config.toml
encoder_drop_path = 0.1
fusion_encoder_width = 320
fusion_encoder_layers = 8
fusion_encoder_bias = "all"
fusion_encoder_inner_norm = false
fusion_encoder_num_experts = 32
adamw_lr_other_params = 0.0028
adamw_weight_decay_other_params = 0.05
Rows from block 2 of the fusion encoder, named by matrix and row number. Rows with one number belong to one attention dimension. Each number is 500 + 50 x the weight over its row's rms, rounded and kept within 0 to 999. All counts start at 0. Numbers have three digits each. After the name is the row's rms in percent of the matrix's.
# q: attention query (fusion_encoder.blocks.2.attn.q.weight, 320x320), inputs 92-137
# k: attention key (fusion_encoder.blocks.2.attn.k.weight, 320x320), inputs 92-137
q.158 106:524484493637542507520517550420478570450497486487509516509485482475490442560465407484447621474530579570436453487421401449521524430559492496
q.159 097:471640474511500528449454502427566562438466402533397499393494475461472525579454524540516393577501527509528435535442505421439538524469462476
q.160 114:511526464557536462523486553530468546497426481492495433436475519559546433438580531583590652403481524484498515481496585529480389502521322485
q.161 106:457536500575607447458508473516454591457461435555553570406483489556440471460618446464450493484548520442533586425462559462500409515565627480
q.162 102:573444525586424476527573437480507533484441451498557501563481555532506535531617512410484458545464530543509460462509436439533577460540509530
q.163 104:605459478431470453510517482548493451437515567526552543512532476450578469470523485440437564648499451541535488429453461510525420501510537521
q.164 096:552532590487540439489420442494524611496488454525541599556453569480470500465591589479440505502513531650474486435462513471506499493455393555
q.165 110:524507494481469420523497450533485535517462479566559481507509482508564492462447505481450426520518447325551434526476479531503517488546596461
q.166 115:550377521493510528527495514485442447423536478511509494512520471448465485556480461468534376476505473500491521534542388486449665507540518470
q.167 106:606616577519542491502611569543585438536468511477404578458469521419513518512526622486521440510495473517513445535605589542513499539553408455
q.168 102:562421501633407537446556521460625522527513529418570569514490503483519474510453446434487555472502591487509526512501493521426496555490510479
q.169 105:476510437460515475479531487495572507464440557497513524504492400471513562493451466475477523513465510528518482552606496559434476546486566631
q.170 090:489555478453510418475449476494488501570476482444568467493480615489474511465501506526488599490495503367537467474489453470474440516588432533
q.171 107:490441491497394506533527574492523402511487523482546526545554549512512595499444517505549609474504518532509470499500549502470643478414481509
q.172 108:422564499586517515474493495471526499507503531584462507460483488547458462521506486565352462487530497595481511448363536399515470473458496490
q.173 107:473472535620486513429445520479533519560515437528514489591479430484449499496556541487503426500518502468537540567531429381503537454526479579
q.174 111:511617535408498499508486516562393508499450536482493511479467455484454419508460454498597535493434436517450495478401555499539463506519594488
q.175 105:445562461498551491555449459429380469539533444615506499493569477571502535490514498542584550500496476461461477500482544453484478536393555548
q.176 106:468541388454614518417531517492468507486454479498602459461447437526504483544442402533617643456491522509475472399567546507488515560517515537
q.177 093:584448496524386473501509587489519475349433504498488517555390402479407490502457464553504466538494498574481529564564466472527477505543475583
q.178 111:505471513500454504488407530449504459431503535454508472485483430491500518476552382470396648515466619556487631439500508469498439516465428571
q.179 118:498513551510448514461495498386544687466371481458524511613451485511464515505506521565500500492509547621497463540508520508466484478558390580
q.180 103:420472553534552462485472554483562512437593450496416468459512500461471508415402583569588409465505476453565555666480503420439410483513384533
q.181 116:480548566528543493459428459535457527555509411426518518440520487561460502510578526524516427516518499516476525476564614564501492459531535538
q.182 111:565578499376487536488586518464537452435499576439548440453487589489605477554448440478495627495459503561457376492514526546493559604483519471
q.183 101:447615383497532564536433496519404534510533499472500584450526464572483485520496518546524518485544536430522487459335493521514573476458488529
q.184 098:448474504436431439523430541508438433499451548503454535548467440431508544478463478513503426566500488517511471576474479478527433536528508519
q.185 094:493557513533494538560446535505515489458539467448464508449438531479479506492515410485452584438481535479467568469444532466423429485441349433
q.186 102:514512474465592586527452524566597445587518459488434483465446520448476468511489476478396609469491545603542469464427575479441573500496530521
q.187 102:522566632586521542467552444481524474616533536496493416510477484539527495491567507426395568424492528599483538458311485429545446460492538536
q.188 100:545462520445450497514469583433444504526504520571462479549487503481431451516516532496522469537511529523481545513566400587519529541516501472
q.189 091:417541544474518421499580493598491492574466478526442553438487473489399523578489547522529362570536510430531507523495492541506485426505592389
q.190 117:477457486474411512550483487511528503482517437524462513469534482554460468478529546562547451457525478409510481552570455486503516457522507544
q.191 100:501443508463521514478458456492462441443457508469585477527477461524489569496466475543491615445481535549544463475376522591457441497517435462
q.192 110:514497469512432505548470503541448390456514494578513504440500490495556534482491603449537471446486467385514471537510469474553560487572543490
q.193 103:522509601452603512584479431493520555571571492475501511612503546546461501481518413533517488452525547615500522537521464521474517491535381459
q.194 115:476592519616566487452441473423436417559504531496486476461498581522561461466585396504604375566471477470522538449507440382509431537530524519
q.195 093:477528520446449511464412515472484543547493571448522461487464539537505484516485340510521622529501581507427431566522490635516415522521539514
q.196 096:511456493541473400473521522502482488559507517544481529528446527552511498490490418540464591474525444547521481503453577501544542455515503514
q.197 126:469452489416493528549519455550491469466516520489515560522468550462439533564410435510523583518517507478531508601564587529446392512356452469
q.198 099:511522535506541423529430529480495575508473531535540386430414480534541413425530568419535401512434435518470492504495486380587577494480520509
q.199 106:477476539532466463463510529509523538600523466511523371494493393471519436536504606563448512530419435436471527474466587522490550492509490523
q.200 099:468450477535498422585486527559500489437527449536517453568463474499525468481543555516456465471548504466571521461574442474494650521518451499
q.201 116:480532504526511503521556509526454375502535442585541490420527576447505522508476445511524414493470441555530410569432438409470609510526501497
q.202 113:499586559538485544490467545489456539479414501545533433487502566473517466535512385552586496493514611536482538468543571500481426567512494458
q.203 096:487376426503544444526579519438449446472460492476552385570489547554475385463525583537412473440554498548456516463460538438526494498453478483
q.204 087:544475508575458601449553474516518523467469421435514562505552478468471454454374611523472511512533506565472432468502408532480443486447456547
q.205 111:564495431450500455534486508422535533560565523483495459699457511536488459556490547418555592388481516534466547508453568578501564585476450606
q.206 102:543554490484569456541450468475425480541496528383525512482520475536515399511527625526513491554566437483499460503528573428521581507473414560
q.207 118:416547409481512574588506467513620545547470482514472469489488501441523487523462531503572576509467626405485573554473560560482454475546412524
q.208 111:512486474481610488511516555467512437422500524466482490405475500545490553506505366568531395561441543415510481539549539478482513475463381505
q.209 115:490465502450548478515512481566486612507520497439581492533475465456508439537501701465461447427455491574491535440524481532485605498535477483
q.210 102:545569487546524472532558540521518480421504445523465479435567499455466456433532440480408468528544546486443510549501568454540658431512431604
q.211 117:508479529485512506485645524480508364581517555475496515544545477561395522561475412504484555504520477495515501526407477545524515475512507452
q.212 117:490490475477532459498454497451552426432503502535489538488493545537452502507547485478619504545554600348474462533499501519583442526461547507
q.213 103:499488555517497612471408491520538599532541497452533523505505469574490446526482525524564524538407447609543543471631453430446407514461500455
q.214 102:537537523496504482554378512435536579534481407540505501563467487531470528444533378383540520378566538533488529541524539452550477499550442553
q.215 104:565509497503504509589509448477427489474425481434479376517516476550450476543489628510531530483501569417454501484468544601498430442468468461
q.216 110:605445471436596387519436494478527430419521520480547580618535526514433487448492579546512491492472441548478527454525529573528550483479347525
q.217 117:569492464462515441507477560540462364401482513534547565438567447459476522480465593504501471516538542583432319453462396518537521480564559505
q.218 099:542473516452499390469437490517465430534562548550513476516528490519487488491490475551530452525513539504435542423450444537534399523506618555
q.219 100:498429556596625570453475516509445553524457466594526443473423511531500441463491435537478457533539484511508529531502495487529453496454495467
q.220 118:533521513523483513538562567562502371491430454515486439394536452498476514476471467555595515464467525318529431525536508461545523459536603513
q.221 116:454510472521521468426622496519482436416510484479510521501469508489490467484563664396480437478521424584525491502471438418552591515570536479
q.222 111:407564535459498596500352524499496555595547535515534490572466489523523517536448558545621379529543543383517512566535506462468475512501433535
q.223 093:576437454518515477526504535519468563468479437520520489502520474513512474529586548577455524453490603413439451488532560494523478431433441509
q.224 093:544533444457485501445566480515617419539502557459519537411560414570535495427475572475502391581464577487480479517442564567474559480534547509
q.225 097:548453438503567467477450505475501532554470430517518532370527413462579443500502589383524558494478520459501406530479459542530492479503465576
q.226 116:523508481511495573504417489436477575539551513465439472556474564501493447524594496521525615455479503523523510461515475403398488534380486534
q.227 096:445615523370578530453553482448479478520445520472550476413456486552562490531564587473469620418461462520522414550471562444504439567532513527
q.228 101:462386424543446545628538525495530592600460430464541460402448514471493506493603519601461508486490478458493474527448506420492485502541533515
q.229 095:474489514421511421432497500502478384555476497383482525439490537482478434591588536488517611500457453524539443509478575490509531488527453605
q.230 091:532375518548457417469460532507498516548484486451522407475442614523487427477497478510511622510512449458550421424558467497505516526517519520
q.231 098:499468501402573503421467551442374564445457525466571542490497504422483510545521572511514459563478521531494373518570461462520653498496480440
q.232 103:523529509526506527501546501495496447519476480486504418581491484532474467498484484489550559559485528463469501468477337525552476438487565564
q.233 115:544464513600430499489536530488412583516543500497437572564500510451512425486570548582496527501451600581515469555468419424533572492494457510
q.234 094:474502476516464450489520489591500552473482450627508468465563429531518501506493555549414475506562564441534524475497449411534499466473505484
q.235 095:505459561601512494594595527506536463489510506624525473526526418518447505482463575514444518471503536517531510601528529499543438498565349478
q.236 112:445461500469488444442438515496488578463553507519530570596447586484518483491579476453508601516528537549540536498460482377489506537558475595
q.237 102:542591462428502513451518528529554532503497552480574470414482472532555528506540572554519476519428549418594414447506490388516538487434528443
q.238 128:598457516530506400515550497500608367531481599415466445480477430557530478543461602448478583496485451514472483482426538515480480518458427378
q.239 087:486460593406527456507515520515440426486502496461501436500474551480497461535449413493497430434460479484470475488521529434473472541443469519
q.240 113:462435417520501464459519490543551538509511376484468407403496544562476562500561499551508476405479381442545441513454535509448383484461490449
q.241 090:579505549502620498431415506509434444533503452515565527434541441560536484490525426411529485551520401446493385424531502563541489531489473522
q.242 099:502534476499494555524570503418489478501471536492569494536498474435467476478502423515448560492546509443486459529565467570513461448501668516
q.243 106:488500519595433444398421456515546461457552447571526502510486450505476451461608396504498507463484520441504576510584514472479467486482575444
q.244 106:479504536486485541485512458498492575511550470628527502483526540478466507374512541537471431583509544443549376543462415471479493441539481538
q.245 101:475604510496511530560456491506562439549491515410511394476415403505526454543501554386552560459499485485540531528446459427449477548524475514
q.246 101:473462516401468521465572503508466380443515468396479519439503499526508537553539513518456468416451426567497495514475652419489470483471529410
q.247 090:477429509614562485479482478525474486450510505462429483490500446506486538529465584469518455493485492498439454460533533420504484494456308467
q.248 103:460478457578534433549423477446500547503600381475482447461533485501420458488561498520451406508506522526537481523469468410470569512502466455
q.249 099:584563528478590525570538461490484494474521466533453447534503548616476571531411530569428516517492491490595553540482531582513401546487398473
q.250 108:486451519488556565533514523497520379551530511563426474508495557473545523463553480457563554454468507526562452594556499438488536418535504599
q.251 120:418529463548518529520407482459490410602509472599505449555523532482449471454489429541504537526530596454489508563521517387513488467533507575
q.252 088:419499566541479534498365494451473559431525510524528482552491532489536494451514477586386398508526560555518496526457525370433506535478536535
q.253 089:520465474497491476529542515491396618451528567468472579445565459484486474554516553469449515500451485543489544400453583566435487629443495452
q.254 100:498444462591550474478546464427524492403536488522434466530551392496444480470429436491447408540551515463620527468424422431468433512504608490
q.255 107:486460516603479426549443486488499395523440508533463541590532449428485458462453392495468489515564517405462507546530461595513444409504542516
q.256 099:469479503476485521557531530484476423532531521492541476505544412481479466498487505466456532495484495436482461439474457539510554515531589476
q.257 106:541535546501581485457503509500564405445463451574521487476566485497538554552437453505527495444533461506535608427411537562487592387542438561
q.258 099:485465484539534507562546480490455431389505496538565534568515457544511478507494575486456421480470505444517478397583439493509456468492419475
q.259 086:551584517476417525454473449494393437540455455485498581509397439437520453484576493479515517584537601445560545509544550518516582491551562467
q.260 097:587393551540504482470583520461504505519419531595414388505508463475505476492476499386513625501523518516514523485495616533564523523566519396
q.261 082:486542548441495473484437530530496541437512505458438508466435557449460578514495383506549575481544536444456471570548481496523446477447497555
q.262 099:484559502457572578528460502513463513514494478460516518543558483463469537522516424536479570450572499472509474506459517491482554477490412530
q.263 089:479514613558439542518509485509496349504458470454460520493407468454487456499440565489559525507461429445440445427461429451528495466492624442
q.264 090:516608544429397484577489456476485435404549489532562518502474496515514492490538554505495471529493480533521469450449434515460414511497596526
q.265 086:528620509514517483436565593513503512554530458509518491495523538463483487488533554485585528450558567597513438488374427537465620478549432516
q.266 085:496545523523512529539555490536548503452471485496587506490543528485456484444481478523519465403551542445555539523514555573463515509461402521
q.267 087:500588483485497467490604549493505580482517577486567482445516523494496534480545574446491573448499505716510477478522543460450473469534461531
q.268 107:539441595539466429479535540517513488420464440491516501475472444471528570536528353456505409460527490492503620516526422547531464513526446481
q.269 108:438563448437515506426497487515565535502544456437485393555502431474479554527432432493550554578519542671524530584432484485481448488504459485
q.270 104:518441474537442463540475480478459530475540564441448470496511433505511470486532455501522481503402441544448493452598493497508464474518530491
q.271 109:540558563445454528536386535484448547460446524398594466497456462532501495494500386526491482446496539506506502517528362489483439489520533497
q.272 096:462513438561445516454501480475475387444479508506432533501559423423518437507502623516554408544513538677474489447384518458490572481449521482
q.273 116:465513467545503457483545502469503580497474457467512474572474475594472505530462448501546532558510407464448513562487561507523424460495620542
q.274 097:549487508505502509526494504519573500568496461439477449427488511420522473469460515575502529494491522564539528553575513550558591616497518410
q.275 098:484449488507471543485496500488516343428522572482472511493528544484536506517478611508472464499472421502479473447479380528472493430500575568
q.276 092:630485497517535472525577524559515578498459558482471601448532487480588497518505540439469518510551510477389405463570515523541431549506446454
q.277 091:454492506560557536422502523479501576519406488424529488562537492502497463552529496460538514406547465604574584505453566531450461499459397582
q.278 105:432498448346424473603465529535468449566561580455509525396449523527526478480552512521483535502468499448439459514632536504499456494515555515
q.279 091:521621520444448483477502504476505510493498592461581527561532472526488522474552486516485522573545449568460512476571573427473439431546469522
q.280 097:477541347548537503526512512492515514474521607495582503569542476482534536469577452480463452504506549476496475538538514502504451508569534489
q.281 104:537525568506523519510502473483605566554487425468473501367558563521542484530427506556521553399558514578522493481480460483470598471432417521
q.282 088:476430453557556532460589457554585426548440451486464444487449493467477477537443531366555543447504498330598521562445562586540538561492493412
q.283 093:580531594536424454444495451512496463446519475468524421452548418557511542435496538495418511532526475548525440505522504591530470588496543455
q.284 079:471390469404537574562441498488467559477420477490469437439509546454488551498404516603438443450561540477587513520508514427531433523522463501
q.285 103:494432511430461565511518513562504437507482518539517441547588498521517527449577576511412555539507509445545439541511406483511394562482547433
k.158 097:454544510543490516500532457453579574618528449496557462470489526475559512539529514547574470538511484466465571457393392552478502474528392532
k.159 105:561541480563518521488524519560498527434449544506526523511482471485572522521388475502507473660472516449446519511549560450518595571521417475
k.160 113:463464554527465523459455513548520453531526527432514481465432451513439565545520554438518554508562427550466409446480538587441563420469472504
k.161 108:519523532494548469473432498571529537559513481544497529456535519492560473482514424514529484518496399688579431540474528506550439450464381510
k.162 103:454511511526449415564499508547526412502492372472490576482479491453445522543509495452434428559512474599538530524513340518555509496472515453
k.163 107:483425564455523496476601476455549486484480471542550438580492472477481556513528512487449449524500558354480520473491646483458411485579539569
k.164 094:521450481504476474432537475514546486459511460490526465602534518494514454472422468464431542543469468399476509460531357444449582452479541422
k.165 101:410528489543582458516603472511425490583433485559548487530498504479439514449507444357457522544425488515486463414535503579562558443510420491
k.166 123:488523462535538537550509495572450517431554450601570598596456469501532509461521522502472540546514460442559462494496415466526422462467457462
k.167 110:591464536553486482513548527440508504465549596465500494420516479540496482498470468432531490500510495411599546563515562567498442452482468484
k.168 100:540394519444489508515364508461535573544476550511563489453456428478486506430514552523469376500456432468403447505565488520482451459517407476
k.169 107:522580511532527470399547522497397575485448592452474498443579490555519531512511502487447557558558491451447556599482561541553451555490468547
k.170 100:505463514548448414578537574532521421451493528469544606530510544493589532531538471356602568471530550451522631504479394522467488551476521420
k.171 116:507473548471433482447458577488453495428562463620496482456508470497495522497541422470617448509534561466527401517545441521520478488529472536
k.172 103:545439403464548621528485488482587657449488487536450392611455517547576437424482549494486537497510556417490497470435580387410509542454429485
k.173 114:521617529488476494543513504492492466410510460469518514505492460531491477519481470510520470529559526467506550530570535425498457529522395496
k.174 114:520445501395540575485563531525587458527494494496524515538483532453488605508530443532524591468506510639487480450530536507446506555561517560
k.175 105:513540422491506524483528491502508554511482440496561533507408506523421501582473442534457574552454460621494523466406562586505546473427509512
k.176 104:443507452440441498473551482529495518536504570404553464513492464552511473453557562449574578535469401547552437566403480515541506502483488534
k.177 095:483485602454526477554494507490496463545527539488486506486467424494503452523504544564504291487556549549500461541580606470471388519483572610
k.178 106:530471496510481492461370467452442464544502542451525585564551534458561511468490565574597370454547554433434430515539559558540496505508467571
k.179 112:458527501451429468496521499555512337480492434529434485472533541459538594445462577439545471528570411435538469509490457521549581443385459428
k.180 104:539390516559469482435529527423483492477508545504552455468470422441531408451539465459468447449531482408483500504482508409508343498507505436
k.181 109:497528494447426529490553522461499447488495531557471433464506483517479475440512307504487477478459479503498512492483478515537607514572451550
k.182 105:478515467396531493553514497536509596559500555499524447499466498574523567540540653490554551443468517542551526444422515535522456509468614485
k.183 099:480481467419516480448447484444522504491537460388529496436512618524490543477432442542540598464473512518522452493523478469435461484519401499
k.184 106:510474519454578612508592414481530550539469492603470489548459505513479502523512534453489497478482516541527495510424593463534592499522507518
k.185 096:548578526556474573490529486553580517463479497491482579489487537511503481527425574473458414521468520495510451602541549661491528499525520565
k.186 116:572594566455483475467467510468500628483506534544465511558546421538566467465529469531556454539495574493524510496579454502532476502546537617
k.187 097:468463476517471396517406539447548538488471529512507538520522514535472448510494570445576539538499457525470414543506495550453454496522368491
k.188 102:530407525603535485467451503584516390453493467612475503562482500500576538532450470437556501438596468449458539425570401544520441490451533407
k.189 094:532477502483539544492414449473623563551455554506511395516486509506493429565558423538394485561551460468619477523496548475489429468550512538
k.190 105:473552522541461481517512485429346429476445505467494439526492510487510470466472476518410474506499534480442524457537359449556601502502413511
k.191 105:512527610485456500453482484509457520463527530463487578493471454470544505514550504498637566448539626508472420521473459472473523514546514605
k.192 110:495464581439481479485498481520559438495433481456475527531525504562516521498484434486482455592528456551488481550481534488529327563477478436
k.193 107:442550441542599487437548529475437576453507542590505523515482468481527554476557473471492498467442456450448536539648505435521498500559410501
k.194 116:482532452483523569463538506444492543432483550557457516553483494476502462416390459504480485491498482560497581534509501531474482528466456542
k.195 094:538469487409566511445427531498539515548492444497509547593488511501557419499490488481455486536543480591535563491535490401531616493463471509
k.196 107:472495531538540582456543491463538493578505519434561505486458579570439501444499521517486504543534483631497485490455449504489516491466537589
k.197 121:525572473584466494425484545453525386508559431486534396522530446488519478499470587562418424506498526347491570488427421508496412498517429507
k.198 103:510499436402505475535502464511521708382486538545510521502430541468485447488543521547433547546488583626502543483554502494468457556482463438
k.199 097:462448514420510504514504545501511396534471496475443448476516610412504488536514534491507375424453547539533433502430562441475453524539518561
k.200 096:464501477478529486501558480440418494460570586449459511423457502514486548420445415565535521579509439572446559528541481445545439535504530501
k.201 111:503562405496482520469595453488531412509453573541493470520463447547464537502476502501425518436515471476492478509567605462541442450410476462
k.202 111:462520476503558499456515565487476470461554491517447451447467561476475487443465486454480513595493539570569540516475388447494529526513486559
k.203 098:470499551490426452529586497410486529424486557497506448470504583497454520492441498543432518515515538414462497458539536577484523530504575502
k.204 089:472536557425579568491459474544507535512511391499412522474586515495443507539477505455493396522462466482496534440509570520482401512489545539
k.205 105:472457567476548530470498537471513406375497472514516511481483544423491450484413540525581440458488530437490459512598455456462533473514535451
k.206 094:513457602530510442554504470522533603521520526392517536460514474448550539481442544508502528499509475503486446545420584617528549570480473410
k.207 118:459473611539546507462423523509487420447502441403570517458458564561603446501475463428527459422522465508493511509494443437470548512518506494
k.208 113:535460416543508509533528493437524458578416519436505486502454450569497482555481490521445410463556461462440485569465486515549487475501549552
k.209 109:463405526370487486462590499480505518470544606420486469530543435541498559449553538532527510477469502547511458526506613433461573536484467472
k.210 103:504596415636512448544499482499425487471455624542567555459477475571454535513501391526524495528509430451521483487596475565477522538499529515
k.211 113:510520551483521510434568582500527513603595544531495511523433455469494494479564572503535555482499512486450505574554463511494553492524500510
k.212 127:536531542430523561459479484472429525519549432512431470468420548445468460543525441427548483544498605519505441485403427607506471525452461494
k.213 098:527487461507448438434529506526436533504568489414546493507528434496490458462524581567548544627485550425532553527511396486488510478560423511
k.214 102:516548470578537502488447554570476578444547466509510479472392543506555433395559460524399544457579504526571573479603487417443556497427469558
k.215 102:466493544496451522409502551548514571538559468476513481485547520475579487549525529427608439470422505559457445566490560506440616526499458529
k.216 094:495438528479472449509528494520406472584467527464484508337536500543536463549502366474477476524485408506497505492564562534469599475492503570
k.217 106:590461644349479534509481466498503527470539548467410450528519348576491482492522410495535597520518484511442486442592505433511552521437382471
k.218 093:496519491540438529490484549550511472487546447548453437503538454342516477545486519447537571553501585492440459486511438573482531485542591525
k.219 092:503455458479557569432495495501499540569471482502530493424435587520457479493498545550542434553533537501484477491493424467516465563499446584
k.220 115:542500465356508480507461449503452518494439518504524498496521458506553517491529399475438523564483513467522435482424460545521419535530510440
k.221 109:486534569433572470581525481450484514523500577498563482560500454505497571477545551492533547505540555464467501505479559458486460538498509329
k.222 108:533491395499453530449530545585457504517542528477513433502446546538498480492472563505501435586427553429518457508361549459509462474553395446
k.223 099:435351465419504476425493483515504530567482501496527492466500561486466471567549497501516581458519537478531421603489564500489534498476503503
k.224 092:495516399473515498515424377490461456445495445424528438507571489485546508492544385486550507467532446483572475439492449483392560487598567445
k.225 097:458525505505505434464559519521490467489569539516527545493574513535540526509393397552547457496427495470502519590478479455504549533433560536
k.226 115:489510543482557511576516472510467461548504423476527565428480562508459434461470599474433524492499453556442609495430546654489408507512444483
k.227 095:459532569492506519604551455536535526491532582510441471527493518518466508535511453458402441400522597538555522412505470436510577471506460522
k.228 095:471582547457504412503453518574444558501596576513547589523446559469493524480488573393487451489502474400439519491558525550438444530474434502
k.229 099:504512452541534548488514488457568523609450527515503411507494484495487567512488546541501449457522481628485528498439438558547478526439432546
k.230 095:491445432508463424447493537557431477488462455447509596456564566511499441446408589457380493502417488515518582495416576553494563488501388529
k.231 095:495488554415514505593472546537504494592441646452504525443501495482509512475457482507446432446527544500522523577582509480471480460532429527
k.232 096:465467532474551563454507573548501433569534534392466532518536564524487456471430399497507481540413505365506560388471519448531488503468484460
k.233 113:502452465393407467433525448493551505480479440558507491522503435550448520448469486418505479511432444584493463557532494458453377518463438493
k.234 099:524510580504538461521511567494534511422484531588551536505435440435550531522446491509495535549512421483499436487537436540489457502516466484
k.235 098:542571491503452531489391529402504482420510479539513475591478504494464427504531462487629585563446505434462458532484501383529512572522548493
k.236 102:601430559514499449514452516457545569569468525530513549556456412481480522545530601484418564483436453508419523478395411474529528511472574518
k.237 099:552470536437572534539504445495561373488413479449497441519475468438489510526532402520456462563476482541527532453528474598451438487525444563
k.238 135:520544426469463580558434481530432376458502469486484541436477429381430444469487519538510527494469527462488575528415577536472506525478580470
k.239 093:557508412555534469478480518509521463395419500533578440469455467502501516457368650604441527410541467600533550499545478616529437492550544501
k.240 106:593602480522506518516535521525496547442503480533420505494504457392430529531506624505486424518534494434521606494524561552538496488508543527
k.241 092:549523470568527540530508465475469536500515609444536479475592537553515523446382385596500432458492556543494491479471498534497613511559457530
k.242 091:500409545429465508562533546541498584562465558495514543466510520512498524593517409482486588503476477438465464498491487449472517421475457455
k.243 104:383474555477525454504586521511537510499563483525521558420435607529495526527438354389503528519492482516528506470485497501485527469570472566
k.244 110:530486511491541408498503559481505561472467582483514483490472469567450548536498464493468494628451455527511406485583505528500442435452443494
k.245 100:492536534396553491535444440518456414394524512540491471589495607526560477504491483441516522471499423420498482464444526578481477473439479461
k.246 109:451561478434471510501545521467475505548532443450476437418480533505435560465442513493540417405488516459514548525538503538463394538460487468
k.247 092:596493372446553554500547458509494462534495519458525503536567445503495459449517601526415488572523533500580552541463509442566519487477581538
k.248 100:405497499537517480453452462443510495473535429533557499625482467517540527488533575479586536551511532385448551571474413550504478502552464511
k.249 106:527547499530474451517467497478485455463457388557446386359477420458479539491453587553526516474481503558502459501599508454517395536517623487
k.250 112:580435451495493475486541499468517486513466486452500424486527509561514557548423477483531432507496443532446476577533495549528355500435450552
k.251 120:501407552466564475457530518435540558478507492457550391565488589523484505520388401460525560550413443484481466542579389515485443527503406520
k.252 085:516475606534482462544529500449561632456497465540551448559467527545490440479469540405516555510492464461459533467543506490491435492541436513
k.253 096:505577533474544501518474472463428471511444549515517488548474486412516459530555530508445524449468548510503428448448534335514623468497519491
k.254 099:566488544549478412434462588501491471498478455532571532433502528499537545496532428560528524492524463411401488550555471517519506509553554521
k.255 107:432434464508466478392516515497482588486521485584488456520506491540504488483455445551570562549517486402478464560537533438495558495493520557
k.256 101:569690491594524431527576464472514483395465534529511484493542519444504516606430413535506496500535452455528507536417502542526552497590495492
k.257 095:437492475500424510528453534460531482430535602447571475416558476485526492439532555474565465481461492541524518509428433464534524463567583509
k.258 109:486496540529454476512514507476490469529481522537578570532532523472481464480474571536522565522469551388503542548463436391540585532437438528
k.259 084:540469512573491470476473506546544407452586557603559475525486485507519533487482527446528553469369517508520532496578508486513463394442529500
k.260 099:470442503417554503524481589495445479520452604543485476571470524467522516590482502427432469362445409460536574495512463534453503525487472463
k.261 090:560437598532452463443422478557544454497528491468428543596498377519459431455503565478476522502494530395513505426616552543555532499497501525
k.262 090:529478524483445488424489520521527466463546555538560523503568580517561482513600526587574456419505481513522545434472373477425437555493504561
k.263 094:478518571570419469473497509573513461583459502489492540493507512479495462504540543542470528521457453544587440461485457572494549489551675473
k.264 089:488534380558459545467537464463492458564539510550547497585526536538541548471435483487548534500490518349549581548436452422507521541474377479
k.265 089:502435418472470386467471538469537540472497628423577495514508424555553443524482365574525525493426558401382497449409478525483406478493504559
k.266 092:480453451439531516482563456558507514395477529518524505513477477558470495550535562547519496452449445488571512449508409480440449487454497539
k.267 094:514468493495555560496464514497474534662508501602534445449469536539491425473498603518390424437535500662480476505463544499468477532512453457
k.268 099:556460551556482407524446454501546495368498505473554433435548400510493496542534616383495446502486448533539533456463497462542575484548559504
k.269 103:516490551546394553437397494540457484527453437541522450485544485448510559478532549391432474483548512552515457526526535406537403539482566558
k.270 109:452496552411423466533507472485510517597559472425544469403577546459579545481545504471510456542521521567617519582540496465518634490620448409
k.271 105:506530500566547492510500475504471525544462411515485511506531500545448546471471536495516511523538447441550604521497533467536525517509417573
k.272 094:503499407561498489462539467566521467469524489506515498467578514537445551492515502563469504532473517521435445475561501466543523473550508508
k.273 118:527503538440451530481452509505522470477494497424508506411521532476510488510506370491620687516541515460471434505566538546518470486543554539
k.274 088:492418517577466483547530510552508612394515437507503570499448436512407572541531560524483496483467481373550561544531488426515490464439506522
k.275 098:508484514458535455521526565523456468509450562432478570470463522440505460461510474552561508570515593452434521487391596519572505536458538506
k.276 085:535473522483470483477417529490495549503435537476494479573450470474531510508486473520594463422521508528488450460471616467480519484414520522
k.277 089:533535492446486453469491495492535529450390495498544439438509473485549524530512491486498555493541512567522518536526498487558514519499482550
k.278 109:497454530574468522516503513523431558542528422554463529578483516491478563442577448506485465487537566496598525621428483464497510515473373532
k.279 088:519505489532516544537462542509484450523529525623606428595531523565492497412519490537510402422474462497552489476437518485469503466561507487
k.280 096:447563465529471455558515522463548584524494421598478528453564464492490484513545449487548476574478525406431484585597555497541419519423498448
k.281 099:524453495514502487442477484521513449508479539469477524532573522530478454503587531501495527489503478688504506431387527551472464481506503480
k.282 087:554441534517490473476459443529474481328488505510442523481467523456491497489533429464392476541460518479515567518408505436545467499417560538
k.283 096:575520454482472541503555498573498502563479571464554519548476479561476563509385496448505534459493432482551548511362493504505517443532429557
k.284 086:501488450405540508492462482522527458511441551592451472520531645551549547524510598492483539510488488549531505456569446575471534537425526508
k.285 106:600554491436545552519601457476489525497447483508519460560493501509531525546530462579574486523532513457498470510363614485504458502485515503